A small image inpainting model, trained from scratch.
Model: 3.01M parameters, 32-pixel images, activation leaky_relu, widths [96].
Training: muon at rate 0.0088, 8000 steps.
Data: trained on capsule endoscopy frames (Kvasir-Capsule), 42238 training examples, 12.1 epochs.
Rows from block 5, named by matrix and row number. Rows with one number belong to one channel. Each number is 500 + 25 x the weight over its row's rms, rounded and kept within 0 to 999. All counts start at 0. Numbers have three digits each. After the name is the row's rms in percent of the matrix's.
# convs0: first 3x3 conv (model.blocks.5.convs.0.weight, 96x96x3x3), inputs 80-87, a 3x3 kernel for each
# convs1: second 3x3 conv (model.blocks.5.convs.1.weight, 96x96x3x3, transposed), outputs 80-87, a 3x3 kernel for each
convs0.8 106:570519518527517529508508534458480475467491477501511491468483487477492515481516501475476484476464477493497494451474497458471460489531512506462485515500513504485488452483535507505541534508520449489476473508490461487460
convs1.8 097:499501512509473500506507477492464466510469531495473491507510505464493514508500547466513505511505513511501510563504507531538509535526543461491486500473535476524519483482462485471471497541483518515514521522515469514516
convs0.9 101:552496470477477473476487520537519493532488485493489519496515508486510488525516521493478496494475507525510484492492491521486450506500498524515501488496487500518545523496509478520479476493480515510515492520556487546486
convs1.9 097:474497501473456484547483478491488481556539537545498525486478490504496551547502530478534510468497504463506476538477501520497529483532500538481503504485482498502510481517525522498514535535504482497545477488523477503509
convs0.10 097:456516460504496471564522567498521496524502517486433501492475496494485521474524499487511511510480488497485456475514513482470484510495515494471490489509531521493522528521523495529493509503519515487439487491484543520508
convs1.10 095:502475480472468486500455509498497481473500464463473479475529552515533524515561520502506502526488534506499468500498473490527513505488540493481481482520504438515499471486498479492483509480488518497501514492530534527542
convs0.11 093:481505473493476486524489495495496476493487459495516464494518478455498517485510510526484451492492466498516475526490501508495531497511498488540530510532510481497496479495480477508491448505506519545476540568515522499541
convs1.11 091:481504523467504485443505446498513497511492523522496496506455492498487516513473516509527472505525519542504503492496520525499480492496485479463506489459496468498507483500537505482537477480490434481508494447498495482479
convs0.12 100:467511502432528535414499473529474506495457500498498508506479525556486561534506506485490528503499523525524520492496476465455477449456484512490525497485527527471500470495489517475527511517512520504524489519508468499473
convs1.12 105:521513491506503477488508455543504527522545525496517526480470480466479480466505490464496509486495480494507506492497526496495563532526520457550519463503521460482512523503504533507516495495521465475545483470518503458507
convs0.13 102:537489495509480475522496506496469447460502536505491476495489490505503437475470477491540498520531513480477511521506513491468466519525482491483511513505484476510489456479503486460481573568575487483521508457497430438440
convs1.13 095:516497508565505479513491480491487511467466492483474513466515493500504490488534500504496488490486504505489520486539478518508478514524529498476517501516498492516543509484484508515503549517517523529528499540532510495517
convs0.14 100:512528496465504533472516477508522497485494456482505479477525519529519517492500532489536520470520495509504493529485495512472492507478479479475489476494500502506458515474482483480477514507465437496511486562514503521496
convs1.14 096:505492506530534512507472520450490489485487488483469513495496496478483481482472520506529553508489559523485505533502515514562511504529514539500448510476463506491514490506485544548533510523488490497524463474522469512507
convs0.15 104:562539500510469473460479496485496505493517505491498510470481484474484547481481499442486472470466504493489483536509499501498522508517493493472480524515464539473476561475476515524475520518513491473510491500503510491499
convs1.15 113:528516508522506501535482451479504486483492475478481428453451466498484503511536525498491505490499491479498509507518495535471504506468495546484488495516485501506489517523460498448427477449416501505485461520496450504510
convs0.16 099:544562540529527515515510475522487527478486456514477496477519498473500495503504493489502507499491509494490492510503533500497560475486516480472415485491456522505507537549544507504523468468488499450451472470479523473484
convs1.16 106:509549521470534519480541558486458525495490515497460500472495511499485461482482489508516540495506513513522517465482484454465449487509535496479466524486499529496466515527472487530517462526488514471510493499500517506494
convs0.17 103:480491516470512523503479506502462444512455484517468465463529498477504523468476531502508511502509523468479528479472450513482525516505524494491475517498477556523509504501528503505506492471547518504466543512420518501453
convs1.17 097:488528498488524544512551497536506473555523473563501500466516516481543541468479514515509498519500450497479500577497501516520520570542546481470509526463491545481522518525532525490528540492501560500506558507493519489462
convs0.18 102:519519482460442444530532489468470517517508488490472493485508492512445491520519472490474499536509524518507534499550480518530493516550494502507516476485508460490510531517479443486494510482467505518492474499511468476517
convs1.18 103:518479479537538532529517519500517476536495502528520496503494466482517507510511522464494465484474496512533501436513496466499527511556528478486449504483468501527476473489488480521488519474502503501511493475525517508507
convs0.19 099:501475473518482470509503514522486488526499515536539490504499501521514512512482499444491476476484500503524506532487465551516493549476482511505492477470475457463481445480506485473514485451487469488517478526546516507537
convs1.19 101:531480471499485453522486474483463450533550498540500488514502519495503538496521519481449502490500520470468472511508471519453452498468441512482490536529503499513539499527513490532525501521495444482501483460496470518529
convs0.20 098:513470486524505488455527500493457533501512547518484487506530542479528512490489544473454481480496486486484466497483514493517489509506492513540540509521526498464516472532519507535468499507457460404510499456489520453471
convs1.20 092:509514510512546539514521488489518492473520499507548509529495506508556519507516520465483491486465514470524514501494526499456534478518493554523487504493501516477507492449508494517527528562539533493494465525477490501494
convs0.21 101:486497505494462507492491507487512447461496488537512516507507495515502496511523495488471476503540504500522534497486512502452533515474487546496482551523495503483484498495515477502498466519483474479464544521502515497539
convs1.21 106:510493493525483486508519533518497478525488473513488459503505499510490474529505492456489502452428481509479503491539583497519539515531535591546526500471502513470467522508474519506471515479457474480477506467465533541529
convs0.22 098:530532481514485440461488452473480456481461425488522448469496504464479477486525506556540570554526498484490544497493491502480515520476497526520500501525542506504536519495521442485480533487477523504494501501481473477489
convs1.22 092:449478498469506552472480550514524489516495490520499487522499479517486494506550496459491465464466455465473492498518470532477489471476473478492456492489474502496464519482453517501506499509525513476481498527530480516472
convs0.23 105:509452480467473461505494463487502537515548521484515554489532447494500495509519479494483501498512456464475442464475528447482506496495543470514534449453482503480424486502496485494461531553525508493482537463444565465460
convs1.23 103:501474529467477508479485517483495484467478502489487500522534549522544560536507509552528539556508509529516479476505477502502516505501529540542509538527503506530491495485455506521502481469512527484483551537521528533517
convs0.24 099:388442465475469556465534566525521492493514514498523497488490511499531515482509504490490497467481494517496514509488480464509499483489466478440493501488451522533499493496468536517502500514558470465515485453481521462519
convs1.24 098:463491499464477515482515514511451461493485486503498498507482481460449488473473493420481504505520475478489499503458473525486488508490468531512520546516546503513528460488478494490470545551561493479492485531515484528488
convs0.25 097:531474497499515527501498510477497507495497487502529483497502500457490508473504498480506508471458485500507512510499504487511501516512459456529498475478495463517503497459480526505520542529487509462494511459502492486522
convs1.25 102:573496527548499531528497475451496533476508515478472523500525512504511484499547516423460453479493493502508537478501513494466492487484514513533496500546518516530522524473489506493515489485476505517519461492516483500522
convs0.26 104:463465477535485463485473479482499480488492491502490493501485475479483489466461488483507513505482504491506504478484472518495465510477494529506492502493458481447457439452508474486524472520520491545506494513482540511518
convs1.26 102:481470471534502495487462478463514456475532505498515514504513485511503510463472523492484503460503540478504503513501479553497480531498501533512518536505520508532506521466487484546510488491506507441480495474488493450472
convs0.27 103:539572545489477457486498505474476440470479506523518517522508464462503511493526503497455481504498478500498515509552535480474524504486535499494490504524472498477465487501503477514489460522467490504420547500437542567494
convs1.27 107:481506475475499441510544490525502517524498515487463497451471450476500495508490473529557523486510510509483532452504495482487453477482487502457493502456505502471560522501516503509508508484537524462522498469498535479491
convs0.28 098:448488439488539482558544498474484509529535515513497503462481498500496508495483512553527521566534518578551546516500488506466525504515509481490463451468450486481504522521494514490516499533531596503493517547490498491501
convs1.28 099:505509482475501483486439469521508502500485482462472453551522493533501488496471488510441430491502474451443447494482468470497457489491484498478490489473483494490478482484484495476469455459463506510487470495475521483476
convs0.29 102:531593508551515460520521515480483456502481511521486549501502482525468521501472510492464481496513473460484486522523527513509502520501501508504482544495507486501513490490435476466462497468470481476497481487488488469475
convs1.29 099:464511464508487479477487448479513477484495508514570515499508482477490515533509528493462453469469472561505525497530471493479492504467442490505469499505450506520488525508517548557510531493506489523495514511500517532486
convs0.30 104:525522499449488499472490466514468491499479463490493464505484468573504482542489483503463494529486494525493485505485475572516484532544527541536507505503509474497507452485511473456473481487495542499475517513530503485509
convs1.30 095:501542485485511494488517517545508523494511507519499534466470443503526471493497483527487540553499520477501489435461451480523496497501502480486482499505518505492503462503543514515499516498514497494482457515512513456535
convs0.31 102:485502535483481520525514499471500478471459475496481516500494514514468464479452494560550541494487502510483502486512522477487483464478512507463517480498524522530544456470453475489447491534490487534487485462483472476460
convs1.31 100:453459484494492486511555518538524535513563546509490520537533502532522514520507489460463465508493492487505471453534522481524496486504511519486520460449507471523559478514547461501508517508518505507510502492499485482503
convs0.32 104:534582550466463472447473467476483492464454475487515528494499471483492499486485493512518539489506509476461492515520492499504478521523510459489530476470486497461499504503567476480484451473480511535583477524547448520557
convs1.32 100:489497536471495492491441495488512497511525528522503507575530502529507471507514507470497501472467484448446428529484520495456473528481494480503446466480471510486502492503509488508539537519509471487489501517503492495512
convs0.33 103:531451509517470516535476494499514497505492491512499480512488518478488543500489500511506506500481507505519512493509520501517514467472466468480462501520508484465491492486489471514522468479473453485540487518500491539548
convs1.33 104:477505527492500478479469437532533467554537487494516495521495498496484480540496483555519505548499468543490494512522503507521509488500520543588548515519506512510490564569596522543511510511513461490468520514514530522524
convs0.34 103:589484472487504437529475482546539515485465482505525538495500513478491513501494507495511484508501506508495494544513464485510468532522477496520492525541512544560508530490496500477479508492472519499494540495525463487528
convs1.34 110:534501432539497486531493496461502523447456478466452479461523528440501520461466513471527511477479484506503512528497494536479469509500449449465486492467494526488536545498498533486484516539479493493478499507499489473499
convs0.35 103:489493521503514565509510477519531519479532483493486475468484469517506482525515474511502494538487493541510476497484511508515511495486500503502521489463473505472461540518472515479486485455475450501474487538509507506578
convs1.35 091:462511510492490458533546477498534505490469490470431459506469454518528541477498491522426461527507474531510512434490510494534520497544502500499540512480501490515523495500511523507451506507511484468489458531479551530476
convs0.36 098:484482531514489526483503487468482484481505533525514544505458475526505500519505523509445461511490465501461476502481506514499514528525550506458484519493494502476500513504499501473474459496489484454451470469506491495500
convs1.36 106:525515550502506507489501508462472479464456468500475493515492497526539493503532509495524536467497528509546565499489462538505441541517472513473478552507476535484489494461498508518547509502522484497491515444483536494491
convs0.37 098:476428460510520523448470421533488475525449431530500466463448454499502467472456461473480508534499479467509485507469492538493550538486505535512508458466471467536490499476486531522488469446455489522484498505444507487459
convs1.37 099:585577490539540505493530525505538539527523524519516502526514498526507491540550542520508482491473443483516481465495493459497498466514468488466470483501485503476532555514487526527492522508537540523475507520497500511483
convs0.38 100:473470481538539484523487494442487487474517516513482487493499522480513483532484496508512447498511479517491488519511517496482497509524512518487487504464479486471474430484533490475473477517473509497484481481481465437467
convs1.38 107:516475488542530511528479477505498509486495484484465489511525521456468501476436497445498518519514520516538544459510472502512517497498527562523546506496464533503530499515524536481451532466494514530533505541521538524482
convs0.39 102:557511458492449474491544522504505490539535542501478495518505523538513482509495512495499497477489508478500513510516492504517474501489468512514479501507489491515496525513502451458450518496523513455447514514493512491485
convs1.39 098:518516494521514497494541481485480507514514474451533489499506481481503465502491473535489510511527512512483456478491525508483503492528493526515490520483519512453482500501512514501492468504523471498494488450511529472540
convs0.40 101:492485465485489486467498499500480511488471522499513475433477521473503523466512505481516475473489470519472463525511523498523489519528504511512492513507487506489491502518470471473508448479467486438458448490463501538528
convs1.40 100:452490532524519491506499474468464469506478472487481493502515500476519508515527510476507524480521490507515507482514517507540509513509513523485513487507476459474467520457519483490480489512516501538523572551529578571497
convs0.41 096:472467465477483430504523443509463463531514480463504504513506486476481484515522498517501456524478497491481484485462483493473508522499508513495525487504522526506510530505522479497507518506506510536528513516521498583543
convs1.41 100:519493496525494511500471520479492547486469502520497539519481480540516464499495473494488467513547513486519527505530495521519508516494515519507481523486524489522526501506477498488469490437444472494495502504504494469509
convs0.42 100:518486496473474543471444548463489480505541514478517505519473500506475507491493494489470475509474476499475477507482502499536531455519479534526528515487468498487485502519543471471512452460504529537507522512489494480499
convs1.42 101:498487518470489473528513522476486497447488528464497495504519495527498526483501482511509514504496513502508549487483539450493502488511538485504467514502521475486503487550497509509521497501516527517528522524471476522500
convs0.43 101:483524521504478465504506540454460512492486478518481471510499503494476502481493499503557522507503515535496532501513500524510501570563546501515506497523498481470505533522475487509512487487451509466487486533499530505485
convs1.43 102:500500512442486492527510510501517521548514574519546553505482494506488503493495502483487464515516464497497461491481475507501513511501521511513484475503524474538493553513488510487501508474511514498508518514548524536572
convs0.44 106:515485482482480501442463466470460502512493456486459453451512498483487515476484509494495516515528503496486440490505444536505510494476495511461464486510509516503492508503495533495491482472477525526505463503499499534523
convs1.44 111:409490477507509516489536526516482520513483480558512510486482487484515492515488494555497443489467445500509481503512525508524523535513499519504483509512493520501505501476494504513519483454499481484499501553513489508461
convs0.45 097:459502500470556470488531464517509475535536498512551542505520530466490518479522532493472448476458493511498499442491493487526528514537528468494516523518475466480468478507508457474509516505491470532478442537495455528478
convs1.45 118:503488515534534548493481516465453438503489497477472439531529538515489569513502545491498493495460490529532530518487512500509481491510564540491519515521488498458470456465488502500513455524526489558505453479499497491499
convs0.46 105:498541506547544490536540527542477431516464470508432472532498500488522494473485473504495477522511473523522496506530530508535509482492479517530512506541530535568497472442440477445436477457396471448417484436456468459451
convs1.46 100:484475464476499486507539518510516499478484498493481479520488489515522507526510481470495524470487527494496548558530535538506531479508519524478501529468468502434433526517526505500486504516501516579503552547525519524513
convs0.47 100:462458470480451472514544517478518493487503475496514489494520515492492504519511516531526503519499503521478490446479515454457495474495477499507514507563569564544534484494481454489455548528503478510434511519482492516495
convs1.47 099:471463489451461459461473508479504509492483477497494484520517524493501492477496519501489474544516477488448480483484502526540549505509559470461451471441456484520474486474485506498503512458503483483509499479520528516493
convs0.48 097:483503489494521538505546475502479514478471509493430521518484482475472483491484495485519490527549469533534483494459437521491499517488469552530525516520502518521496468487499526487504503495511516504533513458459538508445
convs1.48 104:457457503492461537522515551483536510461518524496535504537531523500543508512535492491443477488486441511482489515498472516509448536500455562476475505503462507517463459474523510501522518520497511519491482541503462495482
convs0.49 103:442499432511522529466461487528489487483504516492501472470511519497478487493480508506518504487497499498491512498490488496472514503484518497502520511539501528533537520514481514502529492515495482495463467542476515512514
convs1.49 108:460457480482481508482469494496446469478475502512501474495515492509524508517508482492487507490459450509484470446453454527503459490473495478459440500487448486467475492526529501459469504529495463476512495506504484468507
convs0.50 105:443480501473532452443461505534507503453450489461507517498492512473503512477500494496486486518495505504517527487486504491475466512498468465456474472495509515532500526514525489499485468484521474516485498433522468480537
convs1.50 092:495527547507493509492466490459513472479485480487481501486511544522496495503515522488489494519491457553493487511525482471511508473490489482502485516496432513487498493494520503484526462459498497483548505520520488513515
convs0.51 101:502507467489498476512536506487488489506502471523493499482490487493500456478459480494470449505489480515469472504505493519489500501477482489516509473470509502479489478503478502475508503496488494497506488456511515489549
convs1.51 092:516514499460486474496470469467513472480491521475474486490509493494472480490499530550501507514565532489500454480482462496527441508508484456499517533525491483493469489450490521508523566531523532501544475516524467544497
convs0.52 104:457475556472455504521482529534524489547495481504506501452503501480504511463495499488484497489486489558543487452435468524496475523490496503486484498523497536536506525529516528535441528522501451522557473457544515483500
convs1.52 109:522546544461475478494514477494474457477510502477491486510496516482481493511520503480494474562499500485494510502511473517509478510552536487499455462497474493490492484506506500503502487487476488507498508497480540530535
convs0.53 099:488529510512494514542514458546531492487518465506532472497529484485519524499484536455520502453479495470496468470473507465424452503498493510481483511525488491544507499545495490500465515503479558489478508543475494482505
convs1.53 091:471514490509498501473475504505502451559492493515495481506499467516513547496491506544509475514528528504480523542551496560561455555530480481455486457519525487494553542510515556520502503495461534516526523502503511506490
convs0.54 088:492450445519461456550491477501491487504493544501502508489488521508513495491466483476523534495515517489508524521513519540501510527514509486482494490496496491530479493549561457505510440466483491490514475499545512537603
convs1.54 113:517470516550489517544524511513545510464529504524525523525518489517530482484532514488464470453459449477467497517500491485478466467487453478508481497499493509502490495497529479482507483454481437456494446454504501495512
convs0.55 099:512490497458495524492521492482525501513541526527574505514489526524531524528564518489491468495492522528477518483513482475534512518516492515512504516519495541530468508506489486501543489470527497548506500460483511475471
convs1.55 096:476507508537538498537533448492484520491462489475453508501502477524530489506511514519495508515480483480498516484488516494482525502496553520528574501509531479442510488517508441492496489488489497489541486535510465518517
convs0.56 106:502480512478450508481420464479546467528484484483483485470476486511481471491495497539516544508526549523541534494484500506518516523464468492490474474475478480474509524524502481503495532522472482455474504472512451480527
convs1.56 099:482479499489508500507482493512504448493482436508494499507480527515463482489489527491494529486465495490485464515487481474515477482492483512532513507450505525566481498472467482499508526504508507511498534517481524514521
convs0.57 098:487441485505473498450466515466477463496463534494478490523484489497500483515532506511469499531512519487497520450471533482499506509509476480513452461500516501525540492532513477515481494495522479478501507508531501527500
convs1.57 091:537485541528457542557512509493544513480519513496509513473485485506484486508535502548522497454476482477530480473518533474483521465499516469508517490537542505504540457495524438472492524511582481498513491494502495494516
convs0.58 103:512535434515524474505538499505513517516508570531489526489500511530512515524492499498490527465470504476488500500461540491480505494497517545511509520488498476482522536500470490486476515486497456467532479514526530545551
convs1.58 111:448511474515517482506519486512501474482458485524456459503501523491491506478515522526525521474535529465467518480485511503500465522502470540531525537544544528485498532514473543543511508533523500508487515542547562525552
convs0.59 098:536489454526501453461476424507487456516504445522482451481487517474476496486488467485507524540506484490517510565521499499482519486486480497503525517503522506498500497484490486472534470486522488474512492507553521536517
convs1.59 107:542490483527508496502537481589504493539474484546459496558521509529528523499501490490489449478496496507474491481483492503501502479490448455505576503466516489476480493506499501505490528523497516514519538487490501525487
convs0.60 099:537526577481527497457522530472541551508517530488542505486490507490509485503487517481475453492468495490463481481514514464503505451514515486471482497485497487495516530496489465500521454443469484501492484537460454487459
convs1.60 106:461460457475509483486466440497461474511487458530544505509533523526524531479501528519485523487503511498525551481481533493495510470491518472504475484478509509482520554484489546517495530555563525517498482517546452484514
convs0.61 098:498513498547500508533519566540538514516518552486511511476513517487510486510531513472457490496476495463514503510487510529485465514492459515515479496492532485501551496526489502502506535545496466539428463512537490528478
convs1.61 106:508468492473526501508528509483480503469498522489532528487546507508503512524538510449487487486464499481487500518492502499492478506494483494456473535551515503493471466435442449486474510484502506495517467522505538528531
convs0.62 103:488556524448470509450507470507566523500550513494555512522528506521533483519522500554512482528490461527491479521534509493517502494515512534524531537504513483505512484445502485529501517456466455489502490500518495523516
convs1.62 095:493505546504522510522531517480473489488506513478442517520513505498483490492484483474522537518506541489512522495482451529474497507434500468482490460493496499467450510461504507476513511509506447461542493490511519504513
convs0.63 093:480468494494461502487488490569522536544495489494487529474494505481501483503466495475471484484452495493527496510517498477528467510528536496504482503515463509506514498495500470514505531543509486480519486524472548500510
convs1.63 094:451480464499490507511536545504496487488494458456479485497511497488483518494492478480481478478487531526502540470456470473498484516525494534493507520504526511479508481490512495484511442486519520531470476504496485525517
convs0.64 100:485472486475488446511477479526549522533476450527535499488501530495538572480521531489456502500520521485471500524497521541512506525509473558557489518583527503502498458456480530500471546512509517474472496470488466479526
convs1.64 096:492441486509516552518547579506500501508503475506492496492481462494488478513509504455473538493459480504523520507539494515495508511527478488502521512501489517479458537499466503509473549523511442526525496568542501505497
convs0.65 103:516543522483522430497501472543521513481488506494525475491501501507489517526494490472481527469467501500481501482492468481488494486491518520512531500504525500501511489463513506499486459433458519565516503496489471541502
convs1.65 100:540551526480478499456493505519511520483512492455468464484514546520514498486502509474500518484539524446528530480499503505501506510517499525498474525483511498468486477526516510534526484487488491491479515476495492526474
convs0.66 104:477491524437478500532526511490518510487515492471461496500496513506491499500515495507521492558534489516523490501501507529457494522505495439478503474478517515476517480478509502497480508526525472514543517473519524483506
convs1.66 091:503548561465497522435530546487514510540509490485466512485455447507469509514470500503471497430488536475483497492486537503499514467504474460479478505475462486510491480470448485511500496528507515493483480500506489518517
convs0.67 097:546500475506497498488491494490499500555525531531515530508545539517537593548530549494501502496512475513488469532514547537530503472481472527507520483515480517507512459496487471507476455520496479496533500485553498503513
convs1.67 098:505539495480470503509517500488490479478488485490491486508515484489542537513519495475484506493515451493473475527532535473489554495520454526472524523509493484473484501532509505478542464480516411518562441530564513530542
convs0.68 098:507469473528473487532473449535508504491493498469469445502511529528540527508528513499481498501489518512484496482468491474508541474463496483481521492492500488509562491473534473494495487506528447492473478541503441485503
convs1.68 095:567596515466482445510525528529530518543506512537509511485495507508512501490492455493497492469496488487522510502515511479509472500485483495479498513497520497473530462516477447483496494516495517505529481524549506503550
convs0.69 097:465480502483502524484525514485507519471499543525460516482511509485515554512556520449480467458489484464486490531538511527507516503492510474497492502506519499504500483510518484529545468503521507471499489491455479470528
convs1.69 105:492537542485513560472495561483478525477484540473517536509537479547524527518512487480511481528515505522528537474485516458492537461482486496482484526497479526501512494496527470491514488451511511502518543516505534512542
convs0.70 102:518477475472525495501485434491529542486473495514458502473484523454494512472513516535501495508508533468452483485485446520508513519471495467520505500478490519480498475491524535481488482472468512445574514477496498492532
convs1.70 100:535525491478455470503527515491515528500504486467480497512531508563499478483523477445499523492503498469469493470486473479484476496446477556502506504464490517480508490515526518501469503469463455472460493503491478491490
convs0.71 106:458486520493484558525456540488508463499512491484485492513504486518527492493525527513492480498480488542495456488531560517526513474465497567524491496487506540492490451494523478483513465516509479490497481483499554523472
convs1.71 103:496490502546513520562579528474482505447469502461506489469465450503473478534503511516481524503475487509470494479499545467520531497545522510478492487477499479455496504510508515498532479494522555504480525511496505532525
convs0.72 091:465500472536500515508459501508530501493535497531511559480499503506523531493537510473481481449497489489484497452463499504528495535522540467478492539518486486501492531524522497525518501493483443512472469465509479522515
convs1.72 087:516482503556505531475503487481506457503508519499473519469474474502477506489462496466501477559517533469532527488490494499526546514512511496486488467501545491502505500508474515472500466460477469505533502499512473506513
convs0.73 101:485471506528529518507511504492520528477483493560548521488506484477490486498513532498489490511527492476527489477485520523534515494489492464504475506522534519514522469489503447500512521519485537503484523519497492478518
convs1.73 097:478474503499494564482527584438429468468499531469477512499475469511488488535505508531454500507460509521516509509479496500496502479483557481469490433475486475498474494469495508483556490507497476483506493445490518504509
convs0.74 102:508539498465460484471471517519497470547519476477418433484462514480499519497495517479488496494484495484479493535502475546522500503526489464466470462480477476547482523512464488501499454506506458488458519485490506473486
convs1.74 100:504550586502489530533533523504516544493489499503521474521477463513527493499522523506541531536539558538511512455475526504512526505493555508478448510481479525528525488494516481495549475513541492489498464474463485484477
convs0.75 102:491522579490487528472513498543507512497481517503473469512496507523490479531508493482448462519506492507492468533510492516528514478496502480473465526505500508508506520493508561509486463494532474475494490504514452523531
convs1.75 097:434500478479445501520459466499503503497500509483456486482503504500535491464513505521539508494533503470518488512482528500518488487503505500509528494501517491461452525505526504494479464484486469566500492506511519497491
convs0.76 093:494528515530515555499516548544573505497566518510502485507533525484512543522539550474507462474472499488447483495449425522502497512511504533491469524481487532529502521477487498511467506535516511486496519486484502482495
convs1.76 095:513504500469493509502508484467484485493472487469460514494507506543511500509511491482510464493499507485520476544481503526509500500533540494467482540509462533475495532475499538484509496502490494492567464500529490524493
convs0.77 101:446450460489487494422456501518514498464492484523478491489515508498503468517541513489481481470445480512488516467491468564542540548552541530499478472465445506529503472443468493478472482469482404466488517499505490522523
convs1.77 112:478450478490493510492513507535523515503482508503504520505540508546522509485504488457474496506533490502505505476470465446430471486475493527505509508516519536501529506512511524489473532530494486483464507496496523520525
convs0.78 100:513474477542491495494447482483482528482504478453468473537538486531465497483510498479497486450477463459507497474473517510541538470510525469520511473487514466487509475484473480464490496501491445455483458502528490520558
convs1.78 089:495471457492500444515483488511553512490502486494503479486493495427455454479491458475498547460483519522526504467503535482502506506520506488503528490504503487525504488472487547539491482511533469493506503493534493506507
convs0.79 092:529479525519444483527508523505487497503477495490529494504507505476498482503488544502485501468485501430461473537504477486532505473486504498517475489529456484521502495515442491535523478510480486520481470486494494476507
convs1.79 089:485502527493491484517493537483464490517504487501483517506487465535506488504526507549507504479489589489490532545532544498492547494492515525512506522457479516456485499515498514526459496464485442545554503545548520575515
convs0.80 095:447514493528550507459489496550519566520520518492509529503512498519542523549520546474506532486484500477478464453500491511507523511496516470473473453482465508501485515454517512521530427445453490481452445441534478511488
convs1.80 090:521545510525498486552504524532489506451524457483503448452470479470515499476467462565573537484517496492511497513484529488509516546511500517514509521490550553528532528542513531556480536536492453521525484555566495566531
convs0.81 103:495491513535460471507468483530479490558511504501447455485474486502502493512483501497497473497479511457470491551477507518463478537470495474449501500472453542512495515516492526490509496504483537512535496505541507505522
convs1.81 108:507530517496485482496508516546519544513493476515520490494541524470511519469513484489520524478528523491493478546505470549521504540548500505480460490462497504531509528506475583529476545514501466491490515486554538505533
convs0.82 102:477457433527458519483500504485513449458492465460440486505503501505505499491480510503494519492518476488483491471502506497508474472459498516484476523464448489508514493475461510517500507520524528518555496432509507451515
convs1.82 109:484507512473478496494522504484468473481491474507495486521521477526566516485496516473447490485474521534521510499494508507497543518500524467505491434489474499531491503476481477489485487509543510496488503532477473520446
convs0.83 096:543425469549462505559482488482477464529500482483460485502489526494509480469537506497494479498510453498528490477528499479491481478543485501459492516483521521515522501492484508502478498499471512518468524506505486520504
convs1.83 103:529466519552492499498489475510530459537530442552534454478496496497506537498505468537520487479484469493506490490501482523491472524493482494486487517468499535500488545506531511524508506493499484495482511473469479516479
convs0.84 091:525555523486549504534457491526530514528498506508511505522523583544547542564560520484479479498475497477491483476482487502492503513530539476499527493500522513525514495486487514498502530541491474506506488508465513507482
convs1.84 089:500498562462520465470532500513532467484524503487520502525527477511500486535508499495455519442467484469476507464489535482500552504544485456509477486483489493488507465498528477495517489481500424496578461499557483515564
convs0.85 105:508476506477480488493525511505479480496489454520504477491492478502474479524507510469492490484518491476491520492472518514484512511495529487495530493517519519486502464475457473499481492549510567571483476493502479470474
convs1.85 098:501481472547534472492538465505483477517464498518484492509485458488466470510497487527491474496537504515532546461545515480483511489492510516516532516490510519470491531475498556517545495474520503484501490442480523425469
convs0.86 093:467476471455482461452436505491497458477462481499466440508478464469487474494491484519499510556528493507527524553506519505507503534498551477477511511515516488516534513512476546506517541502498511499530445498491498473532
convs1.86 100:511521496523481493516518526556539547493514512526480487475491504525495531511502515487468469491504440483478466454472443486481462476502493436491504446502471450530528496488493504476480509510484511517536459488504469465467
convs0.87 093:489445470474449450471489453467505462510493506483482484489511500503512470502459500476533513489506465474483487505516497500503475528512480496464495473478495495513465518483484500475499509474478518552539541523525494569492
convs1.87 099:458466508449466503507497518513519501475502502525538509531495502517531510490455489503447473487483516483465506527519485519511521476453486513566478532521498492522493495495509533496488510507510486498444451458488464462464
convs0.88 096:446472491447463487490468499483466497494532494483472520481480471478455463483482491507510495498522519537568518481466524479421495457479524497478490494509515522500526484468479516513468475475472539466497529471500508455466
convs1.88 100:495507522499469500494464464462476495444486482490495506492490539530555532533525508487445430490480485488480536487531508507549530518542555489513504493533486475492500499502527506512491509518513549512531523505503492521454
convs0.89 102:503493524508458562503506534535524503516538504544495504481472499513531535519508545522509510483460459502499474482468477498494469529486487512538509483470497510524495511500505503449484478509505531536487504522523512508467
convs1.89 102:477487445490467453483517489490514536493499475472477499513480472472496474494531485485481501512524507483498514511481516481503507563524477546489525498510534472514465504465476490500476514507517495503494495480476490467503
convs0.90 105:502522510457478517434484505457482458492486491522498500519465502449492495514481496455476479460491490461458488477489497528474492521501501499476530523484511451450481511493500529515531505519510526445463464477508476432507
convs1.90 104:536526528477503497482553520485520537494502498497504528485477498509516490530485505474449503509502508483509537499488510534528488542496514504498475498517528496543503463492491434474481425445483539514511517531507545508503
convs0.91 098:494484460431457424453465472473456482497469492484436492489503528474492512490455533514481477497500462493467471567546536517544518493494478489471504499559482497510464512546539490487498476524511473517522476490535468494484
convs1.91 107:471488479470504512475483501507545540490496526492525549516542514452476492494520507524503518488478454513492513476482475488462464450473477484494490506530488477517510491477493486498468496506465466484510502506517462502504
convs0.92 101:488510507497472511512485506499498483539535489525519498483491533526521521485486527487477517495511498494497545482494473516531494479520494514485500505497513468506469530510512481498496472504499487458464506466470459481469
convs1.92 097:513465482519473476482476506493475462478452447494484488484475478468502510457475490531509573523516491504554529500495535498448492494480481489519499493495488529539500532487533517554497511509482507503477475502518507509508
convs0.93 098:565518492524526551543527539511491453492497494455494479486509514471514497487498502491489484497479467488478496469514540481492537529516526495467494522488484486467460488496430539493422519479484456507516497480521469467426
convs1.93 119:533453470546499486527525498528519555492508507520509532489476505480497542499501523495488485486512520489537517499465521483480508512519532483459502474466506491496500519544488525508446547506496475461496472500464502513475
convs0.94 098:525512528470428468488492478503478455532514546512575521537511511550516479493519493508528464503524471479482452519471482491495481523492507473512510513513478509506478475479487529496529495490502531538515528582544468490510
convs1.94 090:497471488509501497502513507466470490471472454483478514474518510471482455496478482486488517520453514476460458474490539498530505504521522531498549560477495502509541492517549471481498460518522438455523418450484466448492
convs0.95 102:513500508511503434502523550512513518505474484487508495521494509510520507530523507530521485544505486555536476483463530490517532516510507515500516504521491492524503448508470503560563495510498484478498486457494483492475
convs1.95 095:461529502482538522473536548488496478459478471489497497465501505475480495456502510510497521565511477506493504500517477462501519470503491499510480504502507512515550472502513455476489472488519518502513480507527516493518